config = dict(
    targets=['edge-on disk'],
    init='trunc_normal_002',
    beta2=0.95,
    precondition_frequency=20,
)
Rows from block 4 of a small class-conditioned image diffusion model, named by matrix and row number. Rows with one number belong to one neuron. Each number is 50 + 15 x the weight over its row's rms, rounded and kept within 0 to 99. All counts start at 0.
After each neuron's rows are labels from the 100 images, of 14976 (inputs lightly noised), where the neuron reaches its highest value: "top examples" is what is common among them. Only what is clearly more common there than usual is listed. The data: telescope images of galaxies (Galaxy Zoo DECaLS). In brackets: how many of the 100, against the usual share in percent.
# fc1: MLP up (model.blocks.4.mlp.fc1.weight, 512x256), inputs 0-127
# fc2: MLP down (model.blocks.4.mlp.fc2.weight, 256x512, transposed), outputs 0-127

fc1.174:48 67 27 12 25 46 50 65 64 38 53 45 63 33 49 31 34 72 55 55 27 63 50 55 33 58 41 51 39 27 42 59 36 33 64 36 28 75 44 70 53 58 23 64 26 32 59 54 54 37 43 63 44 59 23 54 39 43 23 50 29 34 47 30 53 41 40 18 61 56 84 55 44 32 46 57 63 72 55 60 54 45 56 60 51 41 43 43 51 69 47 76 65 49 45 27 61 49 31 20 48 46 33 57 44 52 54 53 32 57 42 16 36 53 29 54 52 37 36 54 42 41 44 64 66 75 72 27
fc2.174:52 60 51 46 73 51 67 69 33 39 55 58 54 60 94 72 46 25 32 51 59 26 36 68 54 40 39 39 55 41 38 58 36 55 55 96 61 33 57 58 35 26 38 44 47 56 89 37 53 48 35 44 57 75 58 34 56 44 38 30 36 72 54 56 38 53 83 68 40 61 27 60 34 54 38 40 55 56 47 90 44 58 64 33 38 40 48 46 83 46 62 32 60 32 15 60 53 53 59 31 61 33 49 67 42 55 52 42 66 66 48 25 52 31 56 23 58 43 30 27 64 50 71 41 36 35 56 82
top examples: spiral arms: yes (41 vs 18.8)

fc1.313:45 53 52 54 60 41 21 46 27 54 63 39 68 74 67 29 69 37 45 58 26 60 66 16 30 59 65 36 48 53 54 40 30 33 35 32 52 94 40 36 24 68 57 71 61 46 27 99 50 30 44 34 38 56 49 46 60 31 52 68 80 60 64 50 59 58 46 49 46 65 37 37 26 35 49 43 79 54 38 44 27 69 45 30 51 52 25 54 74 64 77 60 53 32 72 60 47 58 37 42 50 71 35 50 54 57 45 41 56 36 52 57 38 54 63 45 34 57 61 70 52 73 36 44 42 37 61 15
fc2.313:48 67 72 42 39 36 42 37 50 83 30 35 32 57 75 25 40 70 70 52 45 99 60 53 55 43 60 28 50 29 35 32 32 48 70 37 47 54 75 55 57 33 58 24 63 41 19 59 14 47 34 39 68 51 56 54 58 64 74 63 55 71 40 44 64 70 57 32 24 69 55 60 27 24 64 47 61 67 40 41 83 69 58 43 42 38 63 39 43 58 78 31 43 44 41 34 75 59 19 63 42 67 54 53 40 50 54 55 52 45 38 42 42 30 48 67 40 60 53 50 36 74 53 57 50 53 56 52
top examples: shape: featured or disk (69 vs 30.4); edge-on disk: no (62 vs 24.7); spiral arms: yes (49 vs 18.8)

fc1.62:47 73 15 65 53 61 58 40 59 24 65 32 49 68 63 44 62 52 52 61 42 59 67 60 64 20 35 54 23 64 45 58 66 52 65 33 66 51 32 39 45 63 30 63 52 36 67 34 45 67 31 27 13 33 40 51 45 29 40 30 39 49 82 59 66 28 37 36 65 29 45 80 59 52 70 48 04 60 47 31 35 63 50 19 50 50 54 44 63 55 52 59 42 47 40 74 36 84 65 60 47 15 38 47 43 26 60 59 50 47 39 35 55 36 30 34 50 19 62 46 38 52 39 84 50 57 43 64
fc2.62:52 45 62 28 64 39 50 27 54 63 55 53 44 40 64 52 43 39 74 83 76 59 47 51 32 47 53 33 61 16 84 44 60 38 29 53 47 32 79 43 70 31 73 30 51 68 34 50 44 22 45 57 55 99 73 70 49 62 66 42 57 54 31 44 31 50 79 57 34 58 68 43 57 53 37 37 67 48 64 57 53 61 70 79 77 50 46 54 35 42 64 39 69 54 49 36 69 47 53 59 52 47 62 64 61 34 27 68 41 56 70 23 53 58 63 54 39 78 41 55 18 41 44 38 62 73 33 24
top examples: shape: featured or disk (68 vs 30.4); edge-on disk: no (62 vs 24.7); bar: no (34 vs 12.9)

fc1.7:61 24 74 48 53 33 70 52 79 63 51 66 69 57 47 38 70 28 34 42 51 40 64 39 77 51 58 43 75 32 61 43 58 47 61 43 40 46 53 46 64 16 50 47 50 62 44 86 06 47 42 62 40 84 54 82 66 62 49 53 41 45 19 49 53 63 65 37 38 88 56 68 51 65 57 70 55 51 50 65 38 62 33 40 81 69 30 29 34 39 74 75 74 28 66 53 63 59 69 67 77 72 53 51 26 71 62 54 57 69 51 33 38 34 23 50 77 49 49 38 57 44 63 32 46 83 48 67
fc2.7:55 41 51 38 69 46 54 22 67 49 14 42 46 34 72 44 43 80 75 46 65 25 40 40 47 52 52 43 46 62 63 33 62 57 62 51 45 40 64 68 65 62 50 46 36 49 44 54 50 52 44 55 25 56 24 55 42 52 50 22 49 56 50 09 51 64 51 44 41 66 59 41 37 46 50 59 43 67 41 41 63 55 41 45 38 63 84 69 48 37 49 46 26 67 56 78 45 21 55 56 59 43 56 43 51 43 52 48 72 50 77 24 71 16 61 61 41 50 55 46 40 27 48 61 48 42 31 58
top examples: edge-on disk: yes (31 vs 5.2)

fc1.453:58 51 68 58 55 50 56 49 62 54 47 54 56 34 54 76 32 42 55 34 53 56 17 54 39 48 34 64 48 72 35 00 54 54 59 47 19 40 61 53 41 53 48 51 46 22 30 38 55 30 39 62 52 34 44 31 55 42 74 61 61 71 35 58 64 49 49 64 30 08 47 53 36 54 26 54 25 70 46 57 41 51 59 40 59 12 44 71 38 54 44 31 68 34 40 28 81 49 65 38 37 75 73 53 41 58 29 74 54 39 46 59 85 63 43 45 35 50 52 25 26 49 39 77 28 81 44 41
fc2.453:99 42 38 29 55 45 70 57 54 32 36 44 62 30 77 70 57 42 43 63 52 47 61 47 66 44 53 41 41 35 43 89 59 42 48 51 65 23 44 54 48 55 60 22 38 24 32 76 70 64 57 57 64 53 28 54 56 52 63 26 52 37 57 27 54 47 54 42 40 70 68 51 35 28 45 54 63 52 50 32 51 66 53 57 48 87 42 42 54 61 54 70 56 59 80 74 30 25 14 50 55 63 50 47 57 54 72 47 38 56 72 48 69 48 37 74 33 52 58 64 41 20 75 39 33 64 43 44
top examples: spiral arms: yes (43 vs 18.8)

fc1.426:53 41 75 42 51 43 59 51 40 73 38 45 64 73 54 22 67 33 22 42 19 71 81 33 33 48 44 59 46 31 62 54 51 48 59 41 76 65 55 47 57 56 68 39 40 39 58 61 31 61 49 56 46 55 34 51 70 48 60 61 45 78 53 24 56 50 48 51 55 73 48 58 48 49 61 55 49 52 56 60 00 47 20 22 40 62 47 67 41 64 50 66 30 53 66 35 28 64 51 48 36 32 54 69 49 54 79 46 30 63 42 17 49 38 71 41 28 38 38 45 54 67 33 52 53 44 56 54
fc2.426:50 50 28 52 29 55 28 49 52 45 87 51 43 57 63 73 41 71 81 66 77 47 43 44 56 52 60 26 69 54 47 55 43 50 41 27 24 47 39 59 46 34 46 39 37 61 51 53 60 40 64 51 34 36 63 57 43 59 45 51 35 16 41 68 33 40 60 39 50 34 49 57 26 49 52 45 32 40 53 38 92 62 54 78 63 49 46 49 56 32 47 46 82 56 38 79 73 27 49 54 58 48 52 19 46 57 29 46 79 45 47 66 46 53 24 58 70 59 52 60 62 48 63 42 48 76 52 25
top examples: shape: featured or disk (61 vs 30.4)

fc1.25:47 59 60 46 55 41 39 60 68 50 68 48 71 52 51 05 39 65 70 56 64 48 40 52 62 49 51 46 42 53 51 54 62 23 51 70 43 64 39 30 64 35 27 28 34 77 59 60 59 50 67 34 33 54 65 36 63 48 51 70 15 44 69 25 82 53 52 56 41 48 55 49 27 37 52 21 58 45 43 47 32 53 37 59 64 41 51 45 42 32 67 64 40 50 26 47 71 44 51 57 52 49 37 65 35 51 31 73 58 50 30 84 52 42 24 53 58 00 21 48 37 53 57 37 48 54 44 55
fc2.25:71 51 25 87 82 69 39 55 42 48 49 45 70 32 32 58 61 46 66 39 27 53 60 67 46 24 39 45 69 47 87 20 49 37 41 22 60 52 46 63 13 34 52 37 71 42 43 51 55 42 35 47 41 72 53 57 17 61 38 40 50 39 56 37 48 70 40 74 31 50 50 27 47 39 68 48 61 29 60 57 74 49 56 28 44 52 55 65 63 50 58 28 31 52 67 39 47 63 34 45 29 52 51 42 65 70 34 74 66 47 50 40 63 50 50 92 29 40 70 65 58 60 39 25 66 55 63 39
top examples: edge-on disk: no (50 vs 24.7); shape: star or artifact (30 vs 1.3)

fc1.73:66 49 55 51 43 92 67 44 49 51 38 52 47 50 56 71 72 34 34 41 53 13 66 97 51 66 44 41 31 51 27 43 71 57 69 57 47 52 26 57 49 29 64 59 28 58 61 49 68 52 53 31 50 47 22 53 07 49 41 62 54 33 46 69 45 63 54 60 65 46 69 37 34 40 41 55 30 58 52 62 61 19 51 74 70 82 72 46 70 26 65 62 33 30 57 30 37 16 60 35 51 45 61 47 58 60 50 42 66 54 46 37 35 49 55 25 56 61 11 31 55 41 32 66 43 53 49 47
fc2.73:44 40 45 27 51 59 46 53 59 51 51 24 84 72 57 41 36 45 49 75 65 72 50 34 54 38 52 25 10 37 62 64 48 23 42 67 30 53 60 51 57 52 55 48 70 53 50 49 35 57 55 44 56 34 46 69 73 53 60 37 23 57 52 62 44 40 44 48 43 60 45 43 55 71 41 68 39 39 34 46 48 64 42 30 18 43 43 51 32 67 68 50 81 57 26 19 66 87 26 61 53 46 58 52 44 34 09 83 43 57 38 83 38 50 31 42 54 42 63 88 65 33 62 38 65 55 31 29
top examples: roundness: round (49 vs 20.3)

fc1.92:37 60 68 56 62 83 58 51 58 56 50 40 27 73 50 62 67 50 38 91 24 75 65 34 69 57 57 50 50 23 38 46 70 49 79 54 41 51 55 50 84 64 62 30 33 49 50 43 27 50 49 58 39 19 30 44 46 55 51 74 53 63 29 43 43 60 45 60 41 65 57 32 54 51 99 43 15 53 41 51 51 55 29 57 41 49 43 65 65 42 49 52 46 57 42 55 49 58 53 31 72 62 57 43 52 34 45 50 48 52 58 78 63 61 47 24 31 36 50 36 32 43 35 53 42 43 67 61
fc2.92:51 40 67 64 51 11 48 43 51 38 59 53 50 49 61 66 34 52 56 09 53 51 27 51 45 58 36 37 45 72 66 40 49 73 08 74 90 52 39 66 57 51 34 69 68 66 48 33 46 34 52 33 32 60 54 57 64 57 51 27 42 55 75 35 43 47 52 62 58 31 54 59 56 77 02 61 45 48 35 21 28 49 68 53 55 76 49 29 35 70 60 45 48 59 80 54 34 65 60 68 50 42 53 47 50 45 65 41 67 59 33 27 47 33 56 68 68 80 79 61 74 66 23 44 78 27 37 63
top examples: edge-on disk: no (52 vs 24.7); bar: no (31 vs 12.9)

fc1.493:44 37 63 38 28 18 74 50 55 40 52 70 81 57 31 60 51 44 50 60 58 75 52 56 30 43 36 67 37 48 60 48 39 47 70 30 57 45 46 36 51 32 29 60 35 71 38 61 35 54 27 55 48 58 38 43 46 56 76 57 51 51 53 49 42 49 65 33 74 50 74 66 25 60 29 82 33 42 45 41 63 48 67 47 31 65 58 38 38 64 66 38 47 28 55 52 32 45 63 15 58 42 55 48 33 48 59 67 33 01 79 50 45 56 08 77 71 51 55 38 07 51 37 81 40 49 67 48
fc2.493:43 65 39 64 48 41 38 26 42 60 50 37 26 36 74 45 71 53 68 21 46 47 58 42 70 57 65 36 23 24 37 44 40 46 54 56 50 40 37 79 55 56 82 20 50 28 50 70 53 43 63 52 67 61 35 41 51 44 24 40 50 51 43 55 65 52 42 67 40 68 33 38 70 42 44 56 50 78 58 27 34 31 54 43 34 03 66 46 51 22 21 41 35 61 46 58 60 58 59 47 43 27 57 43 70 32 45 40 29 63 22 49 46 61 76 35 70 24 47 46 57 62 32 56 65 57 39 66
top examples: roundness: cigar-shaped (36 vs 8.1)

fc1.206:31 51 50 47 54 64 47 70 26 41 38 48 72 45 52 52 36 24 69 62 64 45 51 69 54 50 48 46 95 42 38 51 22 65 53 58 38 25 56 50 45 45 42 43 51 81 37 46 39 36 65 57 58 25 67 57 61 14 53 22 46 34 44 41 44 42 50 63 69 55 24 44 63 48 59 46 44 50 48 66 03 48 55 34 86 69 54 29 35 38 57 52 70 77 51 35 52 67 76 68 43 53 61 58 52 68 54 37 63 24 52 31 47 30 39 53 56 66 36 41 40 36 45 58 36 59 29 74
fc2.206:51 27 47 38 41 26 48 60 59 47 48 70 50 70 54 34 72 55 14 26 88 56 42 30 40 26 64 45 40 47 45 62 42 44 47 40 49 42 49 58 44 43 37 52 83 44 34 91 36 47 58 37 09 41 46 64 54 49 49 46 25 57 63 49 57 51 68 46 66 34 64 45 41 48 48 61 62 23 62 20 52 44 36 28 26 49 22 55 58 54 62 38 33 25 60 55 65 28 55 39 64 60 28 53 62 47 65 59 58 53 91 56 48 38 76 37 45 27 73 54 31 71 71 46 13 12 68 39
top examples: edge-on disk: no (50 vs 24.7); spiral arms: yes (40 vs 18.8)

fc1.178:33 57 66 50 56 46 44 65 52 46 52 28 54 36 39 64 38 54 35 79 66 34 54 38 36 71 46 42 40 61 57 54 45 24 58 49 54 43 59 71 38 47 46 28 64 40 42 62 52 58 45 40 48 49 67 43 34 41 46 49 56 39 57 43 34 70 79 43 37 70 63 29 34 58 52 43 18 46 41 55 39 70 56 64 37 54 70 55 52 35 57 59 41 55 84 38 45 57 49 44 49 62 30 56 64 62 58 44 38 44 72 59 54 42 45 44 42 60 51 69 61 28 48 59 49 33 49 45
fc2.178:48 57 19 64 36 40 60 50 39 48 38 67 34 83 51 52 56 70 41 35 60 58 51 37 48 31 51 64 60 63 25 45 52 86 59 54 48 79 25 49 47 43 66 53 40 51 38 56 67 42 51 47 39 56 48 75 51 65 59 67 42 46 26 53 63 35 62 52 56 62 01 68 69 52 81 46 51 63 69 39 55 36 35 66 89 42 25 71 40 56 38 50 48 32 61 50 35 35 44 41 64 56 59 70 61 48 46 59 45 51 50 56 51 85 67 52 40 42 40 42 28 91 20 69 71 60 63 44
top examples: roundness: round (44 vs 20.3)

fc1.337:35 49 37 65 57 40 38 74 49 64 65 51 46 35 53 44 57 92 47 75 60 35 67 40 31 43 47 75 40 62 39 12 52 16 53 68 34 44 53 56 58 37 61 43 52 59 55 44 48 39 64 50 62 43 70 40 39 46 74 55 61 62 69 68 48 52 50 55 33 47 63 50 24 66 62 79 37 55 45 93 69 48 62 63 58 86 62 40 47 56 68 38 52 45 51 77 72 45 51 40 72 49 72 50 55 58 34 47 35 51 41 37 33 52 19 50 71 51 28 77 45 46 65 86 55 48 26 70
fc2.337:48 59 67 40 29 60 58 36 55 62 55 28 42 67 63 34 41 43 51 57 49 46 41 32 48 42 32 68 64 31 66 53 61 45 51 44 66 47 26 20 74 79 77 49 67 40 41 58 36 49 56 35 57 43 56 49 72 54 77 63 64 46 48 46 58 33 34 41 44 48 18 44 74 55 43 35 58 40 70 14 54 70 14 24 33 33 46 77 63 43 60 71 50 50 42 32 50 72 53 43 15 47 58 65 59 42 48 55 52 59 37 54 47 63 57 44 35 56 39 63 47 56 37 10 49 57 42 30
top examples: roundness: round (42 vs 20.3)

fc1.511:77 35 54 37 35 32 85 56 43 69 46 35 43 43 51 42 50 27 58 47 44 50 60 49 53 63 34 48 34 54 31 18 67 49 49 65 56 47 52 55 47 22 53 70 32 42 35 36 48 38 64 32 58 71 00 45 30 69 37 49 42 52 69 53 52 29 48 44 06 29 65 53 63 37 57 53 56 43 39 54 25 62 48 64 39 24 38 59 52 63 60 82 50 75 58 56 56 41 38 47 49 41 52 47 60 52 41 59 57 40 47 56 47 50 42 54 21 24 64 60 50 60 55 50 62 52 48 54
fc2.511:48 38 23 59 19 60 32 52 61 20 71 44 42 88 48 42 74 68 39 68 69 62 44 56 33 23 57 35 39 72 45 60 43 24 51 31 26 69 55 51 55 74 71 29 80 57 62 82 41 61 43 69 26 45 57 38 39 36 63 56 60 31 55 50 54 57 88 58 59 64 40 76 35 82 46 56 74 38 62 56 43 44 43 54 40 90 38 54 54 46 48 58 55 41 70 41 68 71 54 46 47 62 64 52 42 42 67 46 36 62 96 36 46 40 63 14 82 66 49 44 36 35 32 69 20 49 77 64
top examples: shape: featured or disk (64 vs 30.4); edge-on disk: no (59 vs 24.7); spiral arms: yes (47 vs 18.8)

fc1.421:61 36 40 61 64 49 62 62 49 73 59 46 44 61 42 50 71 54 44 59 47 46 52 53 45 39 48 49 55 64 49 22 49 50 50 56 60 29 57 47 45 57 33 77 70 39 26 58 51 58 58 60 49 81 14 39 17 44 00 50 39 64 48 52 75 48 63 33 60 30 74 58 52 47 36 60 41 74 45 47 67 63 45 57 56 43 59 47 56 36 47 16 61 50 40 56 35 60 42 45 20 53 61 61 42 55 55 63 17 60 57 46 44 22 43 68 49 46 43 43 71 51 48 44 59 61 78 71
fc2.421:60 56 33 52 53 42 49 71 48 49 30 36 57 52 50 34 42 64 49 50 53 59 60 60 61 34 41 45 49 86 49 63 79 59 63 33 59 41 47 41 48 23 82 49 55 50 43 42 48 46 39 61 47 47 54 33 66 63 59 43 27 22 38 42 25 54 33 32 34 57 36 62 42 31 52 49 62 56 50 24 64 33 66 61 22 61 38 54 63 63 63 68 18 50 43 55 45 41 40 59 53 58 44 49 75 66 33 50 46 40 72 51 57 58 66 19 56 38 56 66 49 58 45 42 13 57 36 61
top examples: edge-on disk: yes (39 vs 5.2); roundness: cigar-shaped (27 vs 8.1)

fc1.203:67 50 66 38 27 69 78 50 63 59 49 54 43 47 41 38 66 00 47 47 37 38 42 53 26 34 45 46 47 17 61 92 49 52 32 61 85 50 42 35 47 59 62 54 56 46 68 39 43 84 48 59 46 39 32 45 66 38 62 51 34 46 52 57 44 41 36 45 61 43 51 43 65 47 67 33 44 63 54 35 58 48 49 31 44 42 62 42 58 31 30 60 45 52 63 39 42 51 75 65 51 39 60 47 32 79 41 40 48 26 50 44 19 59 51 25 43 63 20 59 39 43 71 44 61 40 63 70
fc2.203:61 59 55 65 82 40 60 59 66 34 29 49 61 52 51 33 43 99 39 52 24 72 61 45 50 48 44 38 35 38 58 08 61 62 73 68 43 59 69 50 52 68 50 47 63 66 26 53 52 36 64 46 48 73 75 55 37 33 43 52 47 57 70 57 44 60 70 59 50 30 38 44 71 51 49 49 61 51 47 38 15 53 49 44 54 49 41 56 49 54 64 52 55 59 55 55 37 46 18 31 33 44 45 74 77 31 32 57 49 53 65 44 51 35 53 67 64 57 57 46 51 30 00 61 49 42 39 58
top examples: edge-on disk: no (55 vs 24.7); spiral arms: yes (42 vs 18.8)

fc1.135:48 46 35 70 40 48 28 44 48 52 54 40 54 66 40 15 36 54 66 46 60 44 24 52 33 50 72 29 28 55 54 55 53 75 32 53 50 50 44 48 75 56 36 66 62 33 27 75 44 50 62 32 43 56 63 64 37 68 90 63 41 54 75 61 49 37 33 53 41 44 44 27 77 40 70 67 96 45 49 52 57 59 57 66 32 57 34 70 57 48 60 20 24 21 48 70 50 48 49 63 43 57 42 49 51 48 49 52 56 28 54 79 46 42 46 51 61 76 36 79 41 70 43 12 50 57 21 20
fc2.135:46 47 44 50 84 46 33 55 35 68 46 58 36 44 71 55 24 80 57 61 69 65 55 33 61 50 53 43 64 30 27 72 39 67 69 30 66 77 63 73 76 41 56 20 72 72 27 35 51 37 43 68 75 30 42 68 68 24 57 56 54 46 41 27 53 64 36 48 60 57 49 81 36 42 22 37 68 30 63 56 39 48 57 42 60 36 53 28 53 44 31 46 68 17 69 44 72 46 38 68 59 60 46 41 41 41 49 42 31 66 56 33 42 45 45 48 79 56 49 65 41 55 25 65 19 43 53 76
top examples: edge-on disk: no (50 vs 24.7); spiral arms: yes (40 vs 18.8)

fc1.179:37 70 41 82 19 37 56 32 29 61 36 46 44 69 26 33 59 35 43 59 26 43 60 50 48 53 45 33 59 80 44 49 46 67 58 61 61 60 68 68 66 52 44 99 53 62 57 65 45 63 50 39 58 54 34 46 57 62 36 41 28 70 67 50 48 45 42 53 51 77 72 58 69 64 47 41 39 50 29 53 31 25 52 52 59 36 57 33 45 42 63 47 66 60 63 72 32 33 66 53 67 52 67 44 39 62 65 42 20 75 55 29 56 53 50 54 54 27 62 61 50 58 25 30 29 47 32 64
fc2.179:78 31 71 40 47 64 26 54 65 44 80 78 45 36 61 39 50 52 48 55 31 34 50 42 41 70 46 89 47 49 37 53 57 46 66 46 36 42 47 18 51 62 53 36 47 51 53 33 53 49 44 70 40 46 43 34 39 78 39 48 52 48 38 66 48 50 78 38 34 31 50 22 29 36 65 51 41 50 47 39 69 53 56 24 43 51 46 62 70 39 42 50 27 47 61 44 38 41 52 38 35 30 31 58 37 39 30 61 70 28 25 65 47 43 38 69 39 56 36 49 48 52 51 46 82 57 52 45
top examples: roundness: cigar-shaped (39 vs 8.1)

fc1.400:53 50 26 21 58 25 55 50 60 48 61 74 57 52 40 85 53 36 40 49 50 56 33 66 43 50 44 44 50 16 52 61 86 35 72 66 55 61 53 50 46 80 39 36 63 30 57 65 41 51 73 49 46 58 75 79 68 52 52 45 63 50 62 20 82 24 57 50 76 55 72 45 39 67 49 47 54 92 51 64 75 48 51 72 51 80 32 50 71 42 71 71 35 45 54 71 42 34 47 48 52 59 70 50 34 57 49 62 52 76 50 55 54 56 40 44 64 43 47 35 66 57 12 46 61 49 56 60
fc2.400:26 26 78 90 37 36 53 72 67 64 36 21 67 61 60 40 34 59 51 57 31 62 62 42 40 27 50 50 24 42 23 56 46 42 66 20 51 51 44 50 47 30 49 56 28 80 49 30 57 59 21 50 38 67 32 26 73 40 47 32 50 29 38 65 18 55 44 32 60 47 50 21 40 30 47 31 59 29 56 48 30 79 59 58 63 11 49 37 49 52 53 73 47 54 53 61 46 58 32 71 38 39 32 68 39 49 57 67 67 52 55 35 30 62 53 41 53 41 36 69 36 46 57 34 31 52 65 38
top examples: spiral arms: yes (39 vs 18.8)

fc1.277:48 77 34 62 43 79 79 68 31 57 61 58 31 68 57 68 39 75 29 72 58 39 61 49 50 63 31 32 58 40 55 53 45 41 45 34 53 40 26 41 55 47 25 40 71 80 71 40 43 80 37 80 55 77 76 59 58 45 64 32 41 54 74 56 57 38 48 42 47 36 39 58 46 30 89 46 44 24 54 52 29 55 47 55 48 68 59 32 63 60 59 52 41 66 62 37 52 76 51 49 62 30 45 42 41 35 63 45 53 36 59 73 75 58 37 30 21 58 40 56 56 55 54 59 43 40 42 38
fc2.277:55 46 73 36 37 16 27 45 31 48 45 60 66 38 41 34 42 40 66 52 54 74 38 53 61 65 68 54 48 45 33 20 60 34 64 73 54 60 54 45 58 59 54 63 21 30 47 64 64 29 56 36 51 00 61 17 52 58 44 57 54 49 48 71 70 66 44 40 44 45 65 29 55 54 52 74 31 81 52 40 64 55 45 31 35 38 48 75 51 44 30 30 63 25 30 66 43 48 59 44 55 62 47 57 64 71 32 40 49 43 33 49 35 36 55 57 49 34 39 68 29 30 37 45 55 65 25 81
top examples: shape: featured or disk (76 vs 30.4); edge-on disk: no (66 vs 24.7); bar: no (42 vs 12.9)

fc1.452:42 45 65 25 11 38 78 69 44 56 55 45 57 46 32 34 23 68 35 39 54 52 49 39 34 59 70 65 51 53 68 74 46 57 39 66 37 23 54 59 36 18 64 37 32 82 60 75 38 71 83 64 43 36 75 63 65 40 46 30 26 33 52 52 30 50 66 33 62 65 47 91 43 39 77 43 43 81 38 72 33 57 60 34 49 35 57 37 79 30 53 46 61 56 41 46 56 68 41 69 62 26 59 44 84 45 35 31 12 50 58 35 51 48 61 45 61 61 16 68 26 54 81 57 49 67 61 38
fc2.452:39 56 55 36 45 69 00 54 51 49 63 56 37 45 50 57 52 79 53 45 34 50 75 81 64 31 71 27 62 54 40 39 74 36 58 33 58 61 58 37 37 47 67 64 70 39 46 26 50 51 29 25 57 32 36 51 51 59 40 48 38 59 52 36 58 47 56 61 39 25 51 53 95 64 49 57 69 28 58 40 54 33 37 58 69 75 49 65 18 28 60 57 26 34 52 31 05 42 40 35 56 59 46 47 55 40 51 54 56 47 41 69 51 59 48 66 38 41 69 53 92 39 30 40 59 51 41 40
top examples: roundness: cigar-shaped (34 vs 8.1)

fc1.270:49 53 60 49 34 54 66 35 62 52 47 48 43 56 48 62 87 49 03 36 45 44 51 73 69 48 39 25 43 64 43 45 55 52 52 24 63 40 63 65 47 31 35 54 28 26 28 40 33 29 46 21 47 39 43 63 51 41 62 30 28 69 42 65 50 65 61 54 69 56 48 38 33 54 55 41 04 73 16 56 48 49 65 58 31 64 64 36 44 49 52 53 36 73 52 47 37 66 64 42 75 23 74 25 47 59 53 53 59 29 63 57 22 27 40 17 71 64 50 51 47 66 32 54 64 54 50 62
fc2.270:43 35 58 14 38 60 51 31 54 53 56 69 30 20 49 60 51 56 63 86 48 36 60 29 37 68 48 36 43 53 53 29 71 45 38 54 37 47 48 24 71 48 31 48 71 57 50 44 28 67 74 48 63 81 44 36 30 43 20 59 43 27 57 68 43 27 55 34 19 61 54 41 56 61 09 56 56 59 31 46 63 34 39 58 43 44 59 51 42 63 63 62 38 56 30 52 54 06 62 55 39 58 41 33 47 31 32 44 20 54 48 28 54 56 59 37 45 50 38 54 43 38 64 53 60 56 37 23
top examples: roundness: round (65 vs 20.3)

fc1.163:51 37 45 65 60 47 65 72 51 49 47 55 72 59 50 63 21 60 62 36 56 61 71 18 69 51 53 44 64 35 57 61 49 31 54 26 56 73 61 39 31 48 57 49 55 46 55 57 61 28 42 35 30 32 31 49 09 50 40 58 80 50 49 45 64 49 56 47 47 60 17 51 48 50 66 50 32 56 65 16 18 48 12 41 55 29 26 45 35 82 54 48 62 59 40 37 42 75 47 18 34 75 39 44 52 42 48 47 59 61 79 34 49 40 48 42 72 22 56 66 53 46 56 79 52 41 58 24
fc2.163:45 46 36 25 49 58 51 31 45 52 42 42 17 25 52 65 61 46 16 58 58 59 43 62 52 59 57 47 34 75 49 20 55 65 40 64 47 11 51 56 53 56 45 46 32 46 63 29 53 56 56 72 64 49 70 47 82 12 49 24 20 53 44 50 17 58 44 46 57 39 61 49 48 45 44 71 35 40 30 62 79 48 50 36 37 69 57 47 45 21 33 37 45 54 61 53 53 32 39 68 51 50 59 60 43 64 57 58 30 28 31 63 58 65 68 46 39 66 42 38 21 51 46 36 67 53 60 72
top examples: spiral arms: yes (43 vs 18.8); bar: no (30 vs 12.9)

fc1.124:46 59 40 43 59 35 53 39 40 43 48 46 63 16 49 43 47 29 61 57 40 63 31 51 38 43 45 26 62 43 73 48 42 39 63 61 25 43 55 46 55 36 41 42 44 61 49 40 41 43 59 64 49 57 48 57 78 48 74 29 33 61 54 48 40 49 34 36 76 99 46 34 47 54 59 56 99 76 54 77 31 66 48 33 55 40 41 57 48 51 59 45 41 37 49 79 43 59 64 55 29 38 55 51 37 20 34 65 40 21 34 41 47 71 48 28 66 52 69 53 17 61 45 37 54 66 41 35
fc2.124:69 46 50 82 35 58 42 49 56 37 70 30 36 87 83 42 53 62 51 49 62 61 56 34 50 43 49 67 51 46 33 70 58 49 55 56 44 82 48 57 41 39 45 50 58 32 38 78 55 93 32 47 52 30 72 47 42 75 47 54 40 40 44 78 60 51 68 48 38 49 37 57 77 60 55 24 50 29 51 34 61 37 17 84 54 49 47 41 58 57 21 70 52 63 33 30 54 32 52 57 57 14 31 38 53 41 43 28 39 59 43 54 50 60 59 52 41 74 06 50 69 54 41 53 56 24 52 48
top examples: spiral arms: yes (46 vs 18.8); bulge size: small (28 vs 7.2); spiral winding: tight (27 vs 6.8)

fc1.97:25 62 41 67 52 80 25 24 59 38 58 62 56 33 39 54 41 67 74 53 34 41 32 73 53 43 49 40 68 30 33 68 63 34 17 62 46 57 33 61 41 54 26 42 38 56 43 62 41 41 50 73 65 48 20 40 49 64 57 43 50 40 55 35 59 85 33 68 38 23 88 77 66 39 53 52 63 63 79 42 44 40 54 29 69 29 21 55 49 26 59 36 63 47 56 55 21 54 51 34 30 52 70 58 69 59 49 57 45 35 28 42 44 65 57 50 65 51 30 44 72 52 30 25 62 40 42 47
fc2.97:46 39 72 47 56 34 90 62 55 59 52 49 47 55 47 51 55 46 52 31 77 49 64 41 66 66 72 79 62 49 53 45 29 64 73 48 59 48 51 58 54 48 66 63 35 32 49 42 49 31 36 33 26 58 49 51 28 53 27 38 53 43 47 54 43 26 36 48 62 75 31 61 42 68 63 46 39 45 27 59 48 64 50 51 46 72 61 34 43 56 34 42 27 20 57 55 64 64 42 44 62 32 42 41 30 35 66 47 38 20 56 62 61 77 60 50 39 55 51 34 29 61 70 79 48 66 61 42
top examples: roundness: cigar-shaped (29 vs 8.1)